From a checkpoint of a small self-supervised image encoder.
Training: adamw at rate 0.001, 8000 steps, batches of 512.
Data: trained on photos with spoken descriptions (Open Images, Localized Narratives), 203450 training examples, 20.1 epochs.
Rows from block 8, named by matrix and row number. Each number is 128 + 32 x the weight over its row's rms, rounded and kept within 0 to 255. All counts start at 0. After the name is the row's rms in percent of the matrix's.
# dw: MLP depthwise 3x3 conv (model.blocks.8.mlp.dw.weight, 512x1x3x3), a 3x3 kernel
dw.5 086 [159 111 123 101  72  90 156  88 112]
dw.6 103 [114 126 112 117 216 111 112 122 109]
dw.7 068 [ 81  96 173 126 111 105 150 179 115]
dw.8 101 [ 97 162 122  77 175 138  96 160 117]
dw.9 079 [ 97 119 116  67 163  73 122 131 129]
dw.10 098 [145 116 139 151  44 141 136 153 142]
dw.11 080 [128 120 112 124 176 162 102 197 135]
dw.12 103 [122 109 131  65 195 141 132 137 118]
dw.13 103 [137  83 128 120  45 129 129 119 130]
dw.14 098 [139  39 114 122 144 144 137 146 137]
dw.15 080 [169 167 112 157 125  92 164 167 100]
dw.16 107 [134  92 145 116  69 186 127 106 140]
dw.17 097 [123 108 149  96  83 162 128 147 190]
dw.18 081 [118 169 132 139 112 138 154  67  78]
dw.19 118 [121 129 117 119 215 150 122 156 122]
dw.20 087 [111 111 110 107 212 107 118 113 117]
dw.21 106 [154 166 154 101 139 104  98  67 106]
dw.22 080 [122 152 118  84 168  69 116 163 122]
dw.23 085 [120 156 110 102 205 110 122  96 118]
dw.24 088 [133 178  96 124 173  99 103  85 145]
dw.25 127 [117  77 115  93  83  96 143  90 145]
dw.26 096 [116 110 121 181 173 186 115 110 126]
dw.27 101 [131 150 145 121  54  84 150 125 148]
dw.28 090 [167 124  77 156 151  90 156 125  90]
dw.29 098 [129  81 129  97 115  90 137  64 142]
dw.30 089 [129 139 119 135 186  92 120  68 152]
dw.31 081 [145  75 140 186 114 100 115 165 133]
dw.32 096 [132 114 119  81 206 121 132 104 126]
dw.33 090 [170 172 187 116 122 121 100 138  97]
dw.34 084 [ 91 135 115 150 182 174 124 166 153]
dw.35 065 [120 134 125 174  61 173 110 141 121]
dw.36 097 [151  79 124 179  91 117 114 170 142]
dw.37 091 [121 155 126  89 186  88 107 147  96]
dw.38 105 [139 137 140 163  65 186 132 113 141]
dw.39 084 [139  99 126 100 209 110 124 104 123]
dw.40 095 [131  99 157 179  79 127 106 167 107]
dw.41 097 [153 147 151 185 154 184 147 132 143]
dw.42 095 [137 151 147 136  43 127 151 131 149]
dw.43 101 [138  83 142 182 106 183 113 118 114]
dw.44 091 [125  93 119 183 145  95 154 181 124]
dw.45 125 [ 82  99  93 103  97  97  97 103  97]
dw.46 084 [151 135 145 136  54 128 163 115 165]
dw.47 147 [107 101 108 184 139 181 113  96 112]
dw.48 090 [101  73  92 115 125 108  96  82 106]
dw.49 140 [102 100 101  85  89  89 108 104  95]
dw.50 087 [129 142 133 172  48 151 132 125 137]
dw.51 113 [144 152 135 134  39 134 138 137 135]
dw.52 111 [147 177 151 103  68  99 149 134 146]
dw.53 076 [141 117 121 192  85 169  98 133 110]
dw.54 079 [137 110 129 199 126  79 111 153 149]
dw.55 087 [157 112 144 134  67 156 118 179 102]
dw.56 090 [135 167 142  73 149  68 111 129 118]
dw.57 119 [105  78 115 161 183 145 108 100 109]
dw.58 118 [114 128 124  91 207 155 117 149 128]
dw.59 076 [139 133 140  75 101  92 145 190 134]
dw.60 089 [144 145 147 137  51 129 156 134 166]
dw.61 096 [132 123 129 161 148 170 112  64  89]
dw.62 091 [155 128 123 150 142 171 183 168 165]
dw.63 119 [120 138 125 141 219 132 106 129 123]
dw.64 093 [136 106 160 149  63 166 144 104 154]
dw.65 091 [125 132 104 113 202  78 136 123 111]
dw.66 088 [ 98 161 101  79 149  79 128 159 112]
dw.67 110 [138 177 141 144 191 135 115  86 111]
dw.68 105 [148 159 154 168 159 182 160 134 152]
dw.69 117 [131 139 119  99  52 101 148 158 148]
dw.70 097 [114 141 131  70 171 185 112 120 135]
dw.71 102 [ 79 131 183 166 121  97 142 139  96]
dw.72 094 [ 66 138 164 100 151 140 169 112 105]
dw.73 131 [105  83  97 114  93  97 113  84  94]
dw.74 105 [142 136 147 138  42 135 151 123 152]
dw.75 090 [155 120 155 108 175 107  83  91  92]
dw.76 090 [132 163 122 166 144 171 155 184 150]
dw.77 078 [125  91 128 117 207 114 113  98 116]
dw.78 097 [164 116 157 152  65 152 135  88 113]
dw.79 093 [104 124 119 108  39 125 121 126 119]
dw.80 111 [147 119 155 158  45 141 132 138 133]
dw.81 077 [136 101 137 125 169 104 159  70 170]
dw.82 083 [157 208 145  99 111 107 127 122 134]
dw.83 108 [119 102 127 131  48 122 125  84 117]
dw.84 122 [120 119 120 114 221 124 117 133 119]
dw.85 089 [ 96 134 156  75 174 157 117 122 165]
dw.86 134 [117  92 106  99  63  94 116  98 117]
dw.87 068 [ 83  98  91  78 118  82 128 123 116]
dw.88 135 [135 173 131 149 204 150 122 146 127]
dw.89 083 [101 167 103 164  83 162 104 160 110]
dw.90 078 [ 80  52 134 110 129 132 134 156 132]
dw.91 088 [119 110 114  96 207  99 124 115 112]
dw.92 087 [152 121 153  97  57 138 160 144 153]
dw.93 087 [154 112 153  91 132  96 100  75  86]
dw.94 106 [ 92  87  94 138 146 125 128 190 158]
dw.95 121 [125 119 123 104  97 111 144 211 136]
dw.96 098 [134 175 158 134 151 135 109  66  93]
dw.97 090 [143 170 141  78 114  96 160 166 156]
dw.98 101 [176 176 152 127 131 118  86 103  89]
dw.99 119 [119  68 111 132  84 134 146 178 148]
dw.100 104 [125 109 145 112  99  92 129 207 132]
dw.101 086 [114 141 119 124 205 120 116  77 117]
dw.102 119 [138 170 143 157 168 174 146 167 154]
dw.103 146 [152 169 138 159 197 135 150 154 135]
dw.104 111 [134 115 117 148 192  68 146 147 122]
dw.105 076 [105 198 124 154  95 167 111 128 112]
dw.106 100 [111 100 112 112 212 119 113 128 113]
dw.107 205 [146 164 151 166 159 166 156 168 156]
dw.108 081 [152 166 161 150 104 134 104  87  76]
dw.109 088 [ 92  73 136 167 128 135 150 176 104]
dw.110 105 [137 146 144 151 164 130 109  48 124]
dw.111 106 [151 110 139 185  75 110 151  92 121]
dw.112 089 [136 145 136 142  41 150 140 149 132]
dw.113 099 [112 113 111 119 212 118 107 107 110]
dw.114 151 [141  95 144 115  45 117 138 120 145]
dw.115 091 [111  99 109  98 200 104 115 101 115]
dw.116 082 [114 120 114 104 196  90 105 149  95]
dw.117 100 [137  81 115 154  68 110 156  92 139]
dw.118 100 [142 108 111 195 131  82 140  91 113]
dw.119 097 [124 121 125 179 154 173 102  79 100]
dw.120 091 [116 125 115 149 196 133 102  74 114]
dw.121 117 [149 134 138  80  56 111 148 147 139]
dw.122 089 [132 156 137 115  62 110 149 179 148]
dw.123 108 [124 124 127 108 143  93 150 209 111]
dw.124 110 [149 108 102 159  96  52 131 126 126]
dw.125 094 [157 139 146 132  45 143 148 118 148]
dw.126 094 [123 105 123 111 215 108 121 113 120]
dw.127 130 [ 92  98 100 104 107  88  98  85  99]
dw.128 143 [123 105 122  92  65  85 114  91 121]
dw.129 089 [139 156 136  93 159 128  86  68 102]
dw.130 087 [142 120  51 142 112  97 161 139 110]
dw.131 096 [128 215 108 107 131 103 133 119 135]
dw.132 118 [131 149 137 108  68 112 110  67 110]
dw.133 091 [112  67  99 133 172 152 109  94 110]
dw.134 099 [120 128 120 114 216 127 123  96 121]
dw.135 078 [143 156 137 164  52 158 115 129 123]
dw.136 078 [175 131 115 188  81 149 108 118 140]
dw.137 075 [138 184 130  89 162 134 108  90  91]
dw.138 116 [110 162 118 155 194 143 115 173 121]
dw.139 098 [ 93  57 105 135 171 138 135 146 122]
dw.140 090 [138 167 126 109 184  71 122 149 108]
dw.141 109 [104 125  92 154 170 146 175 165 160]
dw.142 099 [125  81 124 129  57 117 139 169 140]
dw.143 117 [126 125 132 111  43  95 142 139 145]
dw.144 103 [126 130 125 113  71  95 134 196 135]
dw.145 087 [ 98  75  75 106 132  95 150 108 111]
dw.146 111 [112 112 130  95  88 103  87  75  97]
dw.147 075 [153 156 142 109  55 111 140 163 145]
dw.148 100 [115  92 104 117 199 119 114 165 109]
dw.149 081 [106 119 125  90 202  90 117 121 116]
dw.150 105 [ 94  74 135 134 127 134 168 186 123]
dw.151 127 [144 175 145 149 200 145 134 148 136]
dw.152 137 [128 163 124 138 212 129 123 106 110]
dw.153 077 [145 123 155 161  65 156 163 115 159]
dw.154 092 [ 88 161 107  83 178 111 110 152 109]
dw.155 119 [130 147 121 172 163  60 142 141 102]
dw.156 091 [157 127 133 183  73 128 170 106 123]
dw.157 085 [124 133 140 173  48 144 140 127 143]
dw.158 100 [132  60 115 123 131 125 124 193 143]
dw.159 099 [137 111 144 123  64 189 141 107 141]
dw.160 078 [118  98  99 151 185  73 131 104 120]
dw.161 081 [116 170 115 165 165 171  88 112 100]
dw.162 164 [141 173 142 165 181 167 133 160 137]
dw.163 085 [136 139 128 122  45 161 151 123 150]
dw.164 119 [150 177 136 170 127 178 140 169 137]
dw.165 108 [113 116 114 151 189 157  97  87  98]
dw.166 107 [160  99 113 177  83  80 136 143 140]
dw.167 105 [111 142 156 113 146 205 111 129 162]
dw.168 091 [162 182 143 148 172 162 124 164 135]
dw.169 106 [110 130 121 145 155 170 147 182 181]
dw.170 104 [118 130 104 171 163 191 101 124 100]
dw.171 085 [129 211 128 134  98 149 117 101 117]
dw.172 111 [119 138 116 166 204 134 119 153  99]
dw.173 084 [ 97  51 113 116 132  90 118 111 141]
dw.174 101 [138 176 147 165  95 175 150 109 160]
dw.175 084 [154 182 166 153 108 145 103  94  96]
dw.176 083 [147 129 133 189 124 192 105 107 122]
dw.177 126 [143 124 147 101  42 114 121 118 131]
dw.178 078 [170 171 167 124 134 157 159 158 164]
dw.179 102 [ 96 128 145  56 158 143  93 120 147]
dw.180 111 [112 127 102 129 208 134 122 171 127]
dw.181 093 [181 158 160 153  72 149 131 122 144]
dw.182 109 [ 93  84  99 124 123 113 105  66 105]
dw.183 077 [112 136 115  70 187 112 106 152 103]
dw.184 077 [101 101 102 144 195 141 104  99 102]
dw.185 124 [114 131 123 122 176 209 126 132 125]
dw.186 121 [ 93  95 107  87  89 107  86 108 102]
dw.187 085 [150 113 125 135  73 200 127 113 135]
dw.188 094 [114 198 107 114 102 108 139 174 113]
dw.189 090 [147 201 156 118 121 137 114  86 107]
dw.190 131 [147 184 144 142 165 143 151 180 149]
dw.191 129 [143 153 154 156 176 152 154 171 167]
dw.192 128 [116 142 112 109 211 145 104 124 105]
dw.193 075 [132  95 120  80 176  77 144 105 127]
dw.194 096 [131 200 147 130 112 184 123 142 132]
dw.195 116 [137 169 130 141 212 130 121 117 127]
dw.196 088 [163 126 157 124  55 134 156 118 157]
dw.197 080 [146 162 151 153 184 177 145 135 154]
dw.198 100 [165 186 180 114 101 123 122 100 125]
dw.199 081 [134 103 110  82 113  67 148 158 159]
dw.200 094 [163 142 154 144 179 155 180 139 155]
dw.201 139 [128 104 124  76  90  88 122  75 124]
dw.202 089 [123 107 130 191 150 184 133  99 111]
dw.203 105 [148 193 127 176  94 101 119 110 130]
dw.204 081 [104 113  99 134 202 129  91 119 103]
dw.205 097 [105 155 116  77 169  73 124 150 124]
dw.206 083 [108 116 111 102 211 102 116 125 120]
dw.207 101 [130 139 128 160 202 160 136 166 133]
dw.208 076 [ 79 140 108 141 197 124 105 101 117]
dw.209 118 [107 130 133  57 159 177 114 138 139]
dw.210 085 [143 156 149 161 191 164 113 161 115]
dw.211 089 [133 152 131 167  49 119 150 141 134]
dw.212 101 [106 162 110 126 206 134 123  96 120]
dw.213 081 [171 135 125 156 103  91 181  93 105]
dw.214 095 [107 113 107  65 136  71 126 110 108]
dw.215 148 [156 148 151 145 186 185 137 147 139]
dw.216 132 [125 101 101 105  63  91 122  97 103]
dw.217 123 [107 181 103 133 176 113 106 166 100]
dw.218 116 [125  92 120 126 205 140 122 168 120]
dw.219 103 [101  84 125 177 159 103 125 179 132]
dw.220 117 [117 174 116 156 164 155  99 180 106]
dw.221 137 [111 108 114  75 149  85  97  97  91]
dw.222 079 [ 96 130 100 132 202 126  95 114 103]
dw.223 090 [136 144 129 136  45 134 154 136 161]
dw.224 107 [133 102 136 127  40 107 140 119 136]
dw.225 078 [136 103 164 108 177  64 126 120 144]
dw.226 099 [126 100 126  97  76  92 116  70 131]
dw.227 095 [145 168 146 157  71 154 160 157 146]
dw.228 087 [134 193 129 146 110 148  97  77 108]
dw.229 093 [161 147 134 188 129 187 131 154 128]
dw.230 090 [139 215 147 129 147 137 119 105 115]
dw.231 107 [108 108 113 111 211 106 112 135 114]
dw.232 090 [125 200 119  78 154 144 104 133 124]
dw.233 095 [121 204 140 142  79 130 133 103 131]
dw.234 148 [135 172 130 142 198 147 121 168 142]
dw.235 085 [162 137 112 186  67 105 124 117 131]
dw.236 068 [153 117 152 116  60 124 161 172 138]
dw.237 116 [126  97 156 123  55 166 128 111 148]
dw.238 097 [131 123 129 172 184 130 147 189 133]
dw.239 067 [149 112 123 122 116 111 151  44 108]
dw.240 078 [132 170 171 120 134 151 125  59 115]
dw.241 097 [135 153 110 137 140  56 132 175 102]
dw.242 087 [155 127 147 181  71 168 147 119 133]
dw.243 099 [150 115 133 173  57 156 139 112 143]
dw.244 074 [120 107 117  93 147  80 110  62 137]
dw.245 100 [119 115 141 124 104 177 112  74 179]
dw.246 087 [150 149 138 167 186 172 129 159 148]
dw.247 084 [101  59 100 104 105  88 113 126 125]
dw.248 130 [116 104 114 113  69  92 136  73 115]
dw.249 086 [104  95  97 140 153 114 105  78  78]
dw.250 125 [132 146 118 179 199 130 129 159 113]
dw.251 121 [122 100 104 184 152  87 146 164 100]
dw.252 093 [152 147 165 123 172 120  83  88  92]
dw.253 077 [110 135 119 160  76 141 158 189 145]
dw.254 086 [129 171 121  97 151  94 113 189 102]
dw.255 122 [126  97 169 115  79 185 127 119 152]
dw.256 090 [122 161 115 128  55 137 168 133 158]
dw.257 111 [121 158 122 122 184 121  95  72 101]
dw.258 084 [ 99 128  97 121 207 125 106 118 105]
dw.259 115 [127 146 126 190  82 169 112 160 131]
dw.260 080 [107  82 117 125 184 149  99  82 119]
dw.261 087 [116  94 132 128  70 189 128 122 102]
dw.262 093 [138 129 126 102 141  48 148 100 103]
dw.263 091 [129 138 133 168 156 182 174 142 166]
dw.264 080 [135  41 145 149 153 132 129 119 138]
dw.265 095 [141 121 136 173  52 147 139 102 129]
dw.266 095 [125 107  97 128 112  80  91  74  96]
dw.267 102 [127  91 128 122  53 118 128  84 140]
dw.268 126 [127 129 128 160 211 164 127 131 120]
dw.269 118 [130 110 130  96  43 124 131 104 117]
dw.270 082 [168 101 109 133 116  62 149 101  98]
dw.271 092 [146 123 134 121  49 129 148 155 165]
dw.272 099 [138 138 139 150  58 160 151  87 145]
dw.273 097 [149 133 152 127  46 137 156 135 151]
dw.274 111 [124 125 123 157 183 148 102  66 109]
dw.275 077 [133 103 170 115 163  67 128 108 164]
dw.276 107 [146 159 137 175 168 161 165 164 146]
dw.277 087 [113  93  94 132 173 144 137 169 179]
dw.278 097 [136 109 122 125  89 148 124  48 109]
dw.279 095 [108  47 134 136 159 126 141 161 132]
dw.280 091 [164 119 129 200 120 103 165 107 114]
dw.281 095 [153 120 123 194 145 160 158 167 149]
dw.282 129 [ 83 128  95  88 120  90  94 111  89]
dw.283 095 [142 116 126 173 172 160 105  71 116]
dw.284 117 [119 177 135 105 187 134 132  81 108]
dw.285 103 [136  63 131 108  69 117 125 158 128]
dw.286 086 [119 104 122 123 210 112 117  91 120]
dw.287 112 [134 107 130 103  40 114 122 120 123]
dw.288 082 [121 109 121 159  95 148 161 193 159]
dw.289 101 [ 96  98  89  93 111  95 101  83 108]
dw.290 079 [153 147 137  70 139  76 144 169 134]
dw.291 091 [144 199 125 121 116 124 110  70 131]
dw.292 109 [137 161 136 141 212 155 130 125 125]
dw.293 094 [109 108 157  74  78 126 109  88 141]
dw.294 085 [160 143 166 176 113 165  91 104 100]
dw.295 099 [123 130 123 166 191 168 107 162 104]
dw.296 141 [127 171 128 144 204 135 111 105 106]
dw.297 082 [130 155 118 172 186 158  98 147  98]
dw.298 093 [116 124 109 108 214 103 115 120 120]
dw.299 101 [123 128 120 102 212 102 114 108 118]
dw.300 100 [164  51 142 155 103 121 127 108 126]
dw.301 093 [138 112 147 175  74 185 127 131 127]
dw.302 094 [137  95 128  78 103  81 155 159 160]
dw.303 087 [151  83 174 136  93 152 151  85 149]
dw.304 114 [132 130 120 164 200 120 138 171 102]
dw.305 092 [ 90 175 100  84 178 133 113 130 119]
dw.306 112 [122 146 118 169 204 132 143 160 128]
dw.307 083 [119  99 125  96 205  93 121 122 123]
dw.308 103 [151 132  74 156 149  62 136 118 132]
dw.309 100 [109 150 146  81 126 175  91 138 174]
dw.310 110 [112  85 115 104 199  93 130 124 138]
dw.311 080 [153 165 160 142 126 141  82  81  90]
dw.312 093 [145  74 148 111 193  96 124 128 123]
dw.313 103 [129 176 117 168 163 167 121 176 121]
dw.314 117 [129 165 140 177 171 163 120 173 115]
dw.315 102 [ 91  77 121  89  90 129 102 101 100]
dw.316 119 [122 160 109 185 184 100 113 113 114]
dw.317 093 [118 150 114 108 172 101 116 196 103]
dw.318 091 [128 128 138 135  54 138 164 137 175]
dw.319 111 [160 104 136 179  79 123 153  84 126]
dw.320 068 [117  89 107  66  81 103 146 117 128]
dw.321 119 [125 135 118 126 203  81 125 147 101]
dw.322 078 [132 134 136 178  64 174 139 116 138]
dw.323 100 [120  97  98 149 112  72 126  83  90]
dw.324 109 [135 147 145 128  52 114 138  80 135]
dw.325 147 [ 97 103 100  88 131  93  98  80 101]
dw.326 085 [155 164  96  90 172 117 101 102 164]
dw.327 076 [146 197 107 164  97  94 142 134 117]
dw.328 091 [110 101 112 170 184 154 106  90 109]
dw.329 103 [155 175 167 159 181 151 128 151 134]
dw.330 095 [116 159 100 135 186 175 139 168 127]
dw.331 100 [107 138 127 169 198 104 125  89 121]
dw.332 087 [151 168 106 156 139  66 119 153  96]
dw.333 094 [134 148 137 156  43 145 129 148 129]
dw.334 096 [119  91 121 152 140 155 129  50 142]
dw.335 102 [142 179 121 156 148  66 138  98 108]
dw.336 081 [ 89  79  93 139 113 152 161 167 150]
dw.337 096 [127 146 110 118 197  78 124 153 103]
dw.338 078 [130  85 129 162 131 185 160 120 171]
dw.339 084 [ 92 179  94 126 188 146 124 139 141]
dw.340 148 [157 161 158 156 186 156 143 159 145]
dw.341 093 [123 206 123 140 111 145 131 176 124]
dw.342 098 [132 121 132 131 113 139 141 219 145]
dw.343 076 [140  80  77 120 152  98 115 152 171]
dw.344 086 [170  86 120 158 121 133 177  81 127]
dw.345 090 [115 146 132  85 138 207 119 137 148]
dw.346 077 [ 97  80  92 157 174 151 111 115 102]
dw.347 075 [130 117 114 105 211 115 107 102 115]
dw.348 091 [125 174 148  68 122  88 138 159 145]
dw.349 092 [129 123 132 136  46 141 128  84 145]
dw.350 086 [122 101 166  67 145 126 136  91 167]
dw.351 071 [104 149 106 111 197 109 100 146  93]
dw.352 087 [136 121 130 114  55  73 130 108 143]
dw.353 084 [150  86 160 107 162  80 127 169 110]
dw.354 098 [139 177 161 171 167 171 134 144 137]
dw.355 088 [120 112 108 106  75  72 117  90 106]
dw.356 136 [126 130 127 128 223 137 131 134 132]
dw.357 123 [139  99 127 136  39 130 128 110 125]
dw.358 111 [136 156 148 119  88 142 121  50 128]
dw.359 105 [115 149 125 100 204 153  94 135 138]
dw.360 085 [153 103 160 153  69 144 151  96 160]
dw.361 097 [152 187 155 132  62 124 121 126 121]
dw.362 116 [ 97 121 168  73 145 170 107 115 158]
dw.363 081 [104 142  98 174 109 187 103 123  98]
dw.364 108 [117  60 121 113  82 106 138  94 145]
dw.365 079 [125 128 131  85 190  69 131 127 136]
dw.366 098 [112  73 108 139 175 146 104  85 109]
dw.367 106 [114  56 112 143 181 145 133 142 135]
dw.368 098 [148 134 155 131  64 121 134  66 136]
dw.369 103 [116 195 138  96 141 123 118  83  93]
dw.370 085 [136  93 144  96 187  84 125  94 134]
dw.371 068 [108 127 117  92 125 168 182  75 118]
dw.372 085 [136 141 139 145  42 156 143 135 138]
dw.373 111 [114 116 103 128 124 123 138 212 161]
dw.374 114 [120 111 119 137 205 134 107  86 105]
dw.375 080 [115 152 135  79 129 127  56  98 128]
dw.376 088 [120 133 108  95 213 114 121 116 124]
dw.377 088 [107 110 108 109 212 117 112 124 114]
dw.378 102 [154 110 117  52 138 169 119 149 122]
dw.379 086 [162 156 176 167 150 178 138 139 143]
dw.380 085 [112 189 126 119 180  79 123 129 134]
dw.381 081 [ 96  64 117 125 145 132 147 185 129]
dw.382 089 [111  71 129 110 141 120 128 200 130]
dw.383 102 [ 98  74  93 108  77 101 120 110 122]
dw.384 112 [114  97 113  87  90  85 114  79 111]
dw.385 106 [112  59 100 118  80 104 111 134 135]
dw.386 098 [115 140 140 178 115  58 157 136 113]
dw.387 112 [121  78 111  88  92  95 107  90 107]
dw.388 088 [124 162 120 160  57 132 143 166 143]
dw.389 093 [138 110 144 145  52 154 154 117 160]
dw.390 103 [110  47 116 140 172 131 121 131 122]
dw.391 090 [130 201 115 135 137 128  91 145  85]
dw.392 088 [132 129 127  74 193  84 121 136 124]
dw.393 103 [ 92  99  94 118  70  90 111 111 106]
dw.394 126 [107 114 107  94  97  88  98  77  97]
dw.395 093 [117 165 112 173 177 176 123 151 116]
dw.396 096 [106  87 118  78  90  80 108 110 132]
dw.397 079 [160  96 140 117  68  84 120  92 127]
dw.398 091 [123 150 137  58 172 110 103 156 122]
dw.399 098 [118  96 111 101  74 122 150 188 136]
dw.400 120 [109  99  97  82  96  85 104 108  95]
dw.401 088 [126 126 124 137 191 129  92  73 100]
dw.402 106 [149 160 150 160 160 171 158 164 162]
dw.403 101 [136  95 124 125  63  70 145 117 122]
dw.404 095 [136 111 146 132 201  98 132 155  89]
dw.405 093 [157  85 156 156 102 152 156  78 150]
dw.406 103 [151 147 148  90 183  83 119 165 127]
dw.407 107 [156  86 132 177  76 134 149  95 137]
dw.408 114 [142 110 146 161  60  98 148  93 138]
dw.409 106 [128 151 143 113  59  95 136  79 129]
dw.410 084 [153 145 149 131  46 144 149 146 138]
dw.411 117 [160 168 153  89  70 106 147 129 143]
dw.412 112 [146 186 149 128  58 119 132 129 130]
dw.413 110 [ 97 117 102 132 208 124 102 127 108]
dw.414 079 [129 102 120 110 203 113 143  85 140]
dw.415 088 [131 121 143  58  86  97 143 117 158]
dw.416 099 [119  72 147 125  71 168 139 107 145]
dw.417 111 [114 155 122 170 187 149 124 177 117]
dw.418 093 [132 124 156 156 111  90  90 194 135]
dw.419 105 [120  73 119 141 195 145 138 157 138]
dw.420 093 [101  84 103  95  73  90 117 116 115]
dw.421 114 [144  96 135 125  44 127 152 129 143]
dw.422 099 [135 164 133 118 157 112 116  47 133]
dw.423 105 [118 114 114 127 221 129 125 134 121]
dw.424 087 [118 114 111 102 213 109 118 120 114]
dw.425 098 [142 118 136 185  57 120 135 113 141]
dw.426 098 [168 161 102 188 163 127 156 128 113]
dw.427 083 [125 126 129 171  51 165 128 133 131]
dw.428 076 [140 139 141 162  49 162 137 136 136]
dw.429 090 [139 151 140 108  52 172 142 134 139]
dw.430 083 [106 121 108 111 209 112 105 129 103]
dw.431 081 [110 176 120  99  88  75 142 101 148]
dw.432 069 [135 112 131  96 205  92 132 104 125]
dw.433 115 [132 194 121 130 171 100 122 174 120]
dw.434 075 [172 156 157 153  83 146 106  85 113]
dw.435 137 [148 111 137 118  41 111 137 109 130]
dw.436 103 [135 127 152 101  54 153 158 107 149]
dw.437 097 [110 107 106 106 207 105 120 152 116]
dw.438 103 [140 180 136 134  51 117 124 140 131]
dw.439 082 [126 131 100  89 187  76 108 142 117]
dw.440 107 [146 166 148 157 188 162 142 159 145]
dw.441 097 [126 118 119 122  62 129 147 191 144]
dw.442 108 [141  88 152 160 183 117 151 172 116]
dw.443 125 [113  85 121  93  74  97 114  89 110]
dw.444 070 [ 83  88  83 104 145  94 140  92 141]
dw.445 105 [144  98 149 118  60 171 152 119 148]
dw.446 106 [125  66 117 110  74  95 120 100 135]
dw.447 087 [ 97 123 100 172 190 111 109 134  96]
dw.448 108 [127 170 115 130 207 127 142 155 121]
dw.449 106 [ 99 138 153  66 134 188 120 125 137]
dw.450 092 [108  64 118 162 171 154 126 101 141]
dw.451 083 [144 132 143 170  50 143 139 110 143]
dw.452 106 [161 129 164 127  59 128 154 132 165]
dw.453 101 [116 117 114 115 162 188 132 186 149]
dw.454 111 [151 150  94 177 157  84 147 159 103]
dw.455 127 [121 150 106 157 202 164 139 147 138]
dw.456 130 [115 100 126 169 209 131 121 130 122]
dw.457 102 [142 150 141 147  41 138 134 143 136]
dw.458 104 [111 193 103 103 165 110 109 160 108]
dw.459 086 [126 102 128 109 212 102 123 106 121]
dw.460 100 [140 120 103 144 158  46 126 148 133]
dw.461 070 [126 119 120 167 165 155 160 180 169]
dw.462 102 [142 133 144 135  38 136 147 136 141]
dw.463 118 [111  73 104 140 197 146 120 134 126]
dw.464 077 [119 161 123 173  70 164 113 160 116]
dw.465 081 [119 131  85 195 146 102 159 131 101]
dw.466 144 [125  84 136 117  52 122 150 138 153]
dw.467 105 [179 134  77 118 141 132  80 127 165]
dw.468 075 [111  95 129 105 207 120 130 103 110]
dw.469 085 [166 122 153 104  94  84 146  79 154]
dw.470 094 [168 194 150 120 126  83 104 132 120]
dw.471 098 [127 129 126  99  90 100 101  60 100]
dw.472 104 [125 193  84 133 132  76 130 126 147]
dw.473 114 [ 97 118 156  69 135 172  94 112 150]
dw.474 122 [153 171 150 124  57 124 125 100 111]
dw.475 080 [122 122  91 174 185 125 160 160 111]
dw.476 098 [160 190 151 120 116 134  95  93  92]
dw.477 080 [139  94 125 125  92 122 167 185 170]
dw.478 090 [135 197 143 129 118 134 121  68 110]
dw.479 089 [151 181 142 100  78  93 138 161 135]
dw.480 090 [128 101 128 190 111 184 116  97 117]
dw.481 092 [152 155 130  80 113  59 152 136 130]
dw.482 100 [107 163 118 110 205 111 108 114 109]
dw.483 090 [132  83 134  79 109  83 112  83 119]
dw.484 113 [151 140 123 163  65  78 145 112 113]
dw.485 103 [139 118 151 135  45 138 137 136 163]
dw.486 084 [143  94 145 114 159 110 135  51 137]
dw.487 187 [153 155 147 163 176 155 156 166 159]
dw.488 084 [124  85 134 108  72 121 155 180 146]
dw.489 093 [121 125 133 101  65  79 144 164 151]
dw.490 088 [135 132 147 164 105 119 178  63 115]
dw.491 110 [146 138 148 105  60 103 153 163 154]
dw.492 091 [102  63  99 138 137 133 151 173 155]
dw.493 126 [123 105 148  87  50 134 126 118 147]
dw.494 094 [174 179 151 104  85  93 128 118 143]
dw.495 085 [147 112 136 170 128  58 156  96 137]
dw.496 087 [ 90 124  93  93 160  92  79 119 104]
dw.497 091 [144 126 136 148  49 166 131 156 136]
dw.498 085 [131 188 130 121 147 137 120  59 111]
dw.499 113 [138 142 143 151 200 174 140 149 141]
dw.500 066 [119 123 136 181  76 180 137 101 123]
dw.501 119 [146 146 141 149 188 162 122 184 129]
dw.502 118 [145 170 154 153 172 172 150 162 147]
dw.503 090 [148 145 154 115  52 115 130 170 125]
dw.504 099 [153 146 148  87  82  76 145 150 153]
dw.505 088 [146 169 148 158 198 158 118 127 128]
dw.506 121 [129  89 134  78  77 172 119 125 152]
dw.507 103 [ 88  85 107 141 126 135 100  70  97]
dw.508 079 [113 103 115  97  66  94 110  86 114]
dw.509 091 [138 128 123 194 163  76 144 125 104]